A small multi-label image tagger, trained from scratch.
Model: 19.8M parameters, arch resnet, norm groupnorm, activation celu, depths [3, 6, 6], widths [96, 192, 384].
Data: trained on photos of plants, animals and fungi (iNaturalist), 155796 training examples, 7.0 epochs.
Rows from block 4 of a small multi-label image tagger, named by matrix and row number. Rows with one number belong to one channel. Each number is 128 + 24 x the weight over its row's rms, rounded and kept within 0 to 255. All counts start at 0. Numbers have three digits each.
After each channel's rows are labels from the 100 images, of 14976, where the channel reaches its highest value: "patch colour" is the nearest of a few named colours to the mean colour under the peak; "strongest on" is what is common among them. Only what is clearly more common there than usual is listed. The data: photos of plants, animals and fungi (iNaturalist).
# convs0: first 3x3 conv (model.blocks.4.convs.0.weight, 192x192x3x3, each kernel summed), inputs 0-95
# convs1: second 3x3 conv (model.blocks.4.convs.1.weight, 192x192x3x3, transposed, each kernel summed), outputs 0-95

convs0.58:121154174171151121130127125129118153123164107099174152131134143112093146096164135130159149119112125120112127093109126147148119130156136135145125136111141100124184156115129184154133125133127161112119176151182129107120119139081147085191141124160127113130111153127118158156143189148114114170
convs1.58:148086104125121146126156143122162132139129113114108022157127129125124123093113134123099136153143142141131153130116114094127079138146136114126120104127135122107201131144135119114117118104121127120122145122114113107142118118137126081132131135134134128111117109096116123112145069153135122106
patch colour: pink
strongest on: order Lepidoptera; kingdom Plantae; phylum Tracheophyta

convs0.166:109136128116107121154121142122119114115156108138152116144139125118117155087096152150159098129085154094108118137124102123128104121124155173131128148116112110095151124096156147096120133141161169100095168140141108138152133104134162135156123129095110142141119123104074116128158096147131145181
convs1.166:173159155124123166139156170129174175150161142140127129145177138162139141163176110139136147176189173182133153174125135162141167134158158153141151115121097103099125122146123116122118133091127113099123081121096101128141118132121102115169133122123149117108118115063131109104134136124133138104
patch colour: orange; yellow
strongest on: phylum Tracheophyta; kingdom Plantae

convs0.31:155109146111138170171152162124166117156139112161127143120148127148152158073086152150151088154121079118140145125124141121133161137120132064130173132127096105113133149147063115101084144146079110115153153119124084100103107114104116144137072126109128121120134134107094107152126127124100121110
convs1.31:148103130116107147119138135118126170147162151111157089126127123140128093156139127135144166138168141176114134157130130161117099121126098154108109142131141125122128140099124121137118118140135115128108109138146139130120136146154117119119130112133150130129121140109123123131143134121138136113
patch colour: green
strongest on: kingdom Plantae; phylum Tracheophyta; class Magnoliopsida

convs0.102:127169160170111124154112138138097165141164120079167157144143143116119139154174137153161141108107137101103121118128111135149127098145140146155131128114118094146180141116129187156156119135137160100099159159181147099159150133091154082186144124158120145162084148129118157156131176157137119166
convs1.102:151103132145143138137166126122163133125160152124117041149109129132154137145122144132150129157131138158142147139124144104159110147170129128145133112128134136089190122153126123132121116129103148108132114106111099126118107124118106018132141127132146123118132105084110146122121058129131120127
patch colour: pink
strongest on: order Lepidoptera

convs0.32:129131138126141120142115108137117089114126150102134112152078145126141122169095170103136126094083171103109080121146154108144120142100159165129155174138120128107129141113173124138095116115152146091072157105140127179136122146132147098136141125149109147191135133090170100160174122160116153127
convs1.32:135131169157149174151112156133150146157200147148144113147143139141132131140173159151125127147180131134145146165127146133184114098166132147155108123139155142167128177123130154172143156123107136155160120159149160161157163144150141100168142158156184150126131157123168157169140149129147142145
patch colour: brown
strongest on: phylum Arthropoda; class Insecta; order Lepidoptera; family: Nymphalidae

convs0.145:122097093077132119130127135102101090109122128086098117139119132125107121145104143109120070096087151132097107120134143113119118154089132151087121172105122087062123126134155124102099105138167143108097146101139113128117081090126151143140149143104118146152112116108075112133145118150126131124
convs1.145:189175160156116163180142184102135168172130125152128135123185128172107136176189115163118112182171129186135185193127137141161163111183145142145115102150114126148129158116138158143148155125119117137176123147094122156136144145118120077164101150136130156094135157132140154142133153153129162159
patch colour: brown; orange
strongest on: phylum Arthropoda; class Insecta; order Lepidoptera; family: Nymphalidae

convs0.55:125145157165133131148134131120120143141174116108182145144137134115122146133143132154161125110091136118099136123138129130159121103143145151143141148113132090121187153136146182131151120142139185087127184147180117108121133123084147083196164114137115125141122132120097145135157182154142132167
convs1.55:139083099120107118104141120103147115120116092113096037137115119104100123094111112111104128147128128126110146122102106087128084131152130103114120129118134124109197137150138121127121126117114123127118142120113118131144125113132128061140132126132137132120125109086119115120136065125138129109
patch colour: pink
strongest on: order Lepidoptera; kingdom Plantae; phylum Tracheophyta; class Magnoliopsida

convs0.64:121133141155113112121115136124105129136160120128158115139137116096103140123150120155163094120067145127097131121128112132158103112106149154138125160145140103112193141125127179120144093153145169095111188127176114116143123109097167110197141104120117149145124121106092146113123171152144119163
convs1.64:144089101105108124094150135107128098149113114105098083134122122112106140089110100111115120124134111132128145136098131082139104133166128090108106105110125114119179145150137105148124119107118121117130129118108117133144126106129117056157121136146125123126120113082139112121135091136149130115
patch colour: pink
strongest on: phylum Arthropoda; class Insecta; order Lepidoptera; class: Magnoliopsida

convs0.35:155136151131143170167150158128176133155135116169133141126155138148146166066101138148165076149135090122146149132136129107116158109133148073138172143124114107103142140134074123112092145147098122122148153102131095094122123119105128149146079138113127133146135135113069127138124133120120129124
convs1.35:156092123115093135126131136116117165135152153110138079133116118138147089140142121133129159134162120158118129133129124137122091102140093153093114134118148116121148141112123118138108115133129118131118099137168137111115159145167137112140129121135162127123126125108127123136135130127122140123
patch colour: green
strongest on: kingdom Plantae; phylum Tracheophyta; class Magnoliopsida

convs0.19:130131161110126159171146147115134134142182115135103147148132122150137137079098157168140097151100115088114123116118119135160150152140138109127138138087096097110138157117112134111119151142103102104105159132137100138129108133106100134137098113117127102123104148116084135144181120148128153161
convs1.19:134135143129138105131137143130139157131136154133161078103151141152139151154144107131127148148128153165130166128161101148103124164127135162131119133145113126106123110125111096123120099107142121110106092141120107172150110113121114094139134116118178114159113121075112138089161167116129097124
patch colour: brown
strongest on: phylum Arthropoda; class Insecta

convs0.185:113171163191124106145122136138100158139172126086168160147158152109096145138153143153175093112076145109108144118146113129138120101144154153169137143117108114144180140117148183165136114135144166130097164161173131095138139138097154095182134125171094145158118139118149131177141176141133121159
convs1.185:149109137133118144145149135116159122151143133142106077169134130153143114125142127128141142158165158182139152141115149125150091131156139140128126108124123116096162117147125102127130122099124131096137121114116111128125121100125108071144129116120119125111118103098114112123141093132128132135
patch colour: pink
strongest on: order Lepidoptera; kingdom Plantae; phylum Tracheophyta; class Magnoliopsida

convs0.0:139149149151123126167111148125098152137164120100166159129147146125132134111116157161171120127064128116102119145136118125153136093135140112151134157105140100139181140115115182148161121156115166110105174141181136127151146128100135087199141113154105127144126143122121155144143185174159142170
convs1.0:147102115132124126119129125116153131126149129139117071154112121132129128112125130124139123132137140141133122122116160108135108145158139121138117126125119127091178111155123114131119108111125134096115118108108112127125110111108118050120120113127118113134123116083103104119125066111125122117
patch colour: pink
strongest on: order Lepidoptera; phylum Tracheophyta; kingdom Plantae; class Magnoliopsida

convs0.124:136159147176137135159124136123117146148162143109179147152142146118137147160167138151162124097094157128122143139156141119152128126129170170165127149123130101143184135126142185133157105149156169097112174147173141100144153118110162088190149135137120152156110124131106150136129177163141138159
convs1.124:131105128120118128104139127096139102129126134114098069116110112106094136120118115111123114130149121130117125122104116108143099112138111107113117117125141134114194125150119127127118136118108137118121107115109124130135119121115119037130119115126128119128134116124119117138134068121134137130
patch colour: pink
strongest on: order Lepidoptera; kingdom Plantae; phylum Tracheophyta; class Magnoliopsida