{
  "horizontal_flip": false,
  "translate": 0.06,
  "arch": "resnet",
  "weight_standardization": false,
  "num_labels": 75,
  "max_grad_norm": 0.5,
  "ema_decay": 0.995,
  "warmup_steps": 850
}
Rows from block 6 of a small multi-label image tagger, named by matrix and row number. Rows with one number belong to one channel. Each number is 128 + 32 x the weight over its row's rms, rounded and kept within 0 to 255. All counts start at 0. Numbers have three digits each. After the name is the row's rms in percent of the matrix's.
After each channel's rows are labels from the 100 images, of 14976, where the channel reaches its highest value: "strongest on" is what is common among them. Only what is clearly more common there than usual is listed. The data: photos of plants, animals and fungi (iNaturalist).
# convs0: first 3x3 conv (model.blocks.6.convs.0.weight, 192x192x3x3, each kernel summed), inputs 0-47
# convs1: second 3x3 conv (model.blocks.6.convs.1.weight, 192x192x3x3, transposed, each kernel summed), outputs 0-47

convs0.161 119:126155115160128143158167182134114125161171144080203116147151135145137126124216079148177079143129124117109150118110105133155102218084152123130150
convs1.161 101:106018149137124146122144117200163041084137140179138145124152157132160141128072130160164126150104169179145144112105066166202177121107125146171094
strongest on: class Insecta; phylum Arthropoda; order Lepidoptera

convs0.177 095:146133099119148083082071147107131137082111177162145140116079168168111128174135170083102147143134159157118074170180100167115148160166090109146086
convs1.177 106:109068104075103106108126064072090102120092106128096067125087073100059114099076136048095101101110097086094086161037150079070060106126075109076102
strongest on: order Charadriiformes

convs0.182 089:148088100100104102095116134110091106163129131092157129141106114154126083130136128109107038103126139170083160111123118143143117189110112100168166
convs1.182 083:128125109139118145144129139094125107106143119118123124089126102146161131103106140115141124127111065125121110110092132109213132112119152107110085
strongest on: order Charadriiformes

convs0.121 112:180132100141128132166134153096158174158162117173166154169130129165139102156166152172110103096194145159153172123122099120163166164153147132143134
convs1.121 116:068099094073080089094093072120074084063098110072089100044067102109076127092092156073056119123089123108030064128074147119160084102122082100071096
strongest on: order Accipitriformes; family: Accipitridae

convs0.3 092:101160123142071064124094145099102141081130116137097141108143169120100149091150128096121156180155124153139128076081118186108104141151129142137046
convs1.3 083:127031137097101120094104129129175035157081120157131097114099130112078094132124127111116000117108147122106112138100108118152108161073092140100107
strongest on: phylum Tracheophyta; kingdom Plantae

convs0.10 096:117111174072117143139099146126113111130130087146084112155108111139093104124139149126091186160173132120135136062077124197168138164126163159088091
convs1.10 089:156083129112079108091114166115109101138158128099118103069142122111189162159095176120106067124124133140154154116114175117144151141097133136121135
strongest on: class Insecta

convs0.126 107:173123148143112133176143156130106172152141163133143128166124143164115075171125169174132099090148157176108146131145129130161130155092179143164104
convs1.126 116:087122061093087138075114073087066100068117101064098099035107079080117086118099121064104152104089115098066083126075117099110068103127080086069085
strongest on: class Aves; phylum Chordata; order Accipitriformes; family: Accipitridae

convs0.104 150:174120150121140142153145125136119150140134174148165131150132181178155136169076187145147141156119177191086128154151182169133138151113197178176135
convs1.104 148:071158083093092140058136069069097124060102111084086074062085071076154097108125118056096169088086122084058078087091086086090096128116081113087071
strongest on: class Aves; order Accipitriformes; family: Accipitridae

convs0.36 113:121085056091146118095120111103118075090118089114160062159083103092123110163150107084103085109124147101090092112102116092129095164059069131112162
convs1.36 166:149129189147124132224114216204203091219136160172136148107169229194168179124081175221133091139141147160205196147132083165223189137108188128149106
strongest on: order Lepidoptera

convs0.133 130:156153137135128110145135118133120175153126175130162164158140184174137130170109181154155128138148176181108152130161157151112160145129197179172123
convs1.133 134:061141084090103148049135077075066103046101108089082083050081085072172095114132118055098172104085119087051078083084107100100080113129078107088078
strongest on: phylum Chordata; class Aves; order Accipitriformes; family: Accipitridae

convs0.100 096:179124132114129161192172156133132150177140156138162117177112131169152055169162160179125094106167168173131168118142116136170126181096192160195142
convs1.100 096:071128081101071175082119119134150106062125109093110108033132109076166059109105147115114163107127106107127090082071086104154099110108116109113067
strongest on: phylum Chordata; class Aves; order Accipitriformes; family: Accipitridae

convs0.132 096:118164126132086111104091135087094145096127171128144113091147173181134196117171196072138142192142122184145109185171144164098116135161127097128120
convs1.132 113:118053161120080080112124112135110083148116162123123054106077108127043141158029158060079018138083173136050105163099121135160107173123059146056095
strongest on: phylum Tracheophyta; kingdom Plantae; class Magnoliopsida

convs0.34 080:146106137064143108136087149092138101089116125142086117134130093155107092163158135118096157170174171114142102071117132167092150150171115137126107
convs1.34 089:155099121121096138153083114130101101202065155085153102076122113134139130109076155143103078081123116124116194127104070123138128101078137099098130
strongest on: phylum Arthropoda; class Insecta; order Lepidoptera

convs0.99 116:157093127102135152151133135119174131144147101175146106172110151159126106157152178139106086116157152142130126121097153142182137164108191144149131
convs1.99 108:068163094084111089102111116112096128081133101140077133058116116106094073118066112108087146140093094108132070140118123058148108099173110100127076
strongest on: order Accipitriformes; family: Accipitridae

convs0.138 064:115195118136163130157136177146138178129138106145152110102170168162127154099157109182138211121150077066125144099121093146099131080159134071092131
convs1.138 103:135118177124163166159156155173139081189175166198179180084156188169160190198114154191159141169207180172101194134107198236141180165108144173169149
strongest on: order Passeriformes

convs0.160 112:158129130090139138165117183118128111152150113132125094157135130147113153143213124121110033128163145151097123074096160141162091232061155154149154
convs1.160 079:107080099102097116110112113127127081112106116087105100044112092086176102110029124113106119086090096088127131059107072115197101118085097078106053
strongest on: class Insecta; phylum Arthropoda

convs0.84 127:105113173120111112124116143148124102102126163172125111162125165166114147175162175111120179173209177186164125130136167200126147162159162180147101
convs1.84 088:066093088126097119089175101095066112096132135113103110069109099106096118109070111065103132127081106119082127111063104119116120151113097116102096
strongest on: phylum Arthropoda; class Insecta; order Lepidoptera

convs0.139 109:143108163123138109132126113097104143132146155128135145153116215151144134147085197122105132146140175143112100167165127137135157152120166178137138
convs1.139 098:069139085088099117057143110089124109050123085128079103055103110077128078107142089077066142082094099120110063111090149088065085099115084106116056
strongest on: class Aves; order Accipitriformes; family: Accipitridae

convs0.186 113:153158129133124106145133158131127128081143109131138136131132110136111151081187097122099131174172094154129127094067140189133107212165113122134077
convs1.186 092:141092120131148133112096116145134087121112112108113128068115122122129123101080125145126073103129085099170112097126122127183123112098123106133131
strongest on: phylum Tracheophyta; kingdom Plantae

convs0.106 103:163113116097129149158112123116122136134128112174161134156132142181149120141113199146127095146169158170110116143137158167144167146146184158155113
convs1.106 134:116140103113117116108127100094099124093114117106104107064117102115118095136107118098109156089110097100084089139110121096104122118124120108109114
strongest on: order Accipitriformes; family: Accipitridae

convs0.157 116:152139150108138122153132169140137135111146131124128097181115137113110114154216107139125069107170163146102100066111147135159098213072160163160121
convs1.157 087:115060105103092126098117118137120062130104098099118108048116097094177101127038116118124172106110111113157131071059058121178116133093108107131081
strongest on: phylum Arthropoda; class Insecta

convs0.108 138:158117161125131107130132105121099144148134170129164146153130195163145127172073186134143145140130186167107137154161168153127133142117196191146131
convs1.108 132:067165095099094163044141071061096126046122111098093070066082076069162103117133110038093171093097121112063072092093097097085090125125080101098071
strongest on: phylum Chordata; class Aves; order Accipitriformes

convs0.172 093:104145121130130091111116136128106113070080117086136137109119119165102146110134160135092123152094152166104097145093140177082159183165109133142099
convs1.172 083:121111111073127119125116100115089114098095116111120137142104084092133099146102126081103088096113113137074117146101122108055082127069097112101064
strongest on: phylum Chordata; class Aves; order Anseriformes; family: Anatidae

convs0.85 106:134159177160129141143153135124133143134147131124142117143140123139117120097167133132135194168178134181164156092101134203129105187169135120169085
convs1.85 096:133078113102130122123100111153115096134132113109112123074104128137120128121108088116119075109125106126114101095143137131162103097035110089109149
strongest on: phylum Tracheophyta; kingdom Plantae

convs0.159 117:125068131102147081103102144105110091132160124136111133135100106133114077166129128110093153123172128126144102094124106162115126166176118092097115
convs1.159 113:084110087080081091050123071077066130078101086119096092068072041070098134093131130046126120119123066093090122155082177090096048062126085064090091
strongest on: order Lepidoptera

convs0.183 109:125152064145140117117112122093113137084089176099138128077096146162130147116129134126110108130088121150096108119164159133101134186134091083169114
convs1.183 099:099107136108137097123141133112140079123122125114137115108120118117103144139083140148119052117134128128081124105072120122130145134159110138121051
strongest on: order Anseriformes; family: Anatidae

convs0.188 109:159133102095173130147149178096110084132133134102148082134114150140129160116206119115143097137162128143121120105114143149138104232091147149127119
convs1.188 087:079058113099073121071118097129125054105086130081085068093097092094124126126000128073113112104073137112136147066097074103187119131102098107083091
strongest on: phylum Arthropoda; class Insecta

convs0.110 095:190156131114122148177164144122093174162130169088152132166130168191143069181138187170135102124088155160120146125171128158115166146134211144158117
convs1.110 094:037115091150113143095150106130053085045177108112128140049119092080077148142061122053137142180112124154052102143078159139125120126141126124114077
strongest on: class Aves; phylum Chordata; order Accipitriformes; family: Accipitridae

convs0.180 068:153161111102080089098122109056019136150103145040089127121108168108117052099138128131085124101117078107118121101179082130131106135106088091165152
convs1.180 082:073132157159120105162148155134100112083157115167132171078144155135121129164140147135189132180199182168081153086080127119169172184153169182179037
strongest on: order Anseriformes; family: Anatidae

convs0.111 084:147070120099143164096149108115160050096166138098182089109109096137156131119148080066101101141145109131138140154159085106175124186067055088131199
convs1.111 110:102123137147108076124114156192127110163150124163127146077129202137133148112081170177120063128094137101106126147115086173179139113089168111122104
strongest on: phylum Chordata; class Aves; order Accipitriformes; family: Accipitridae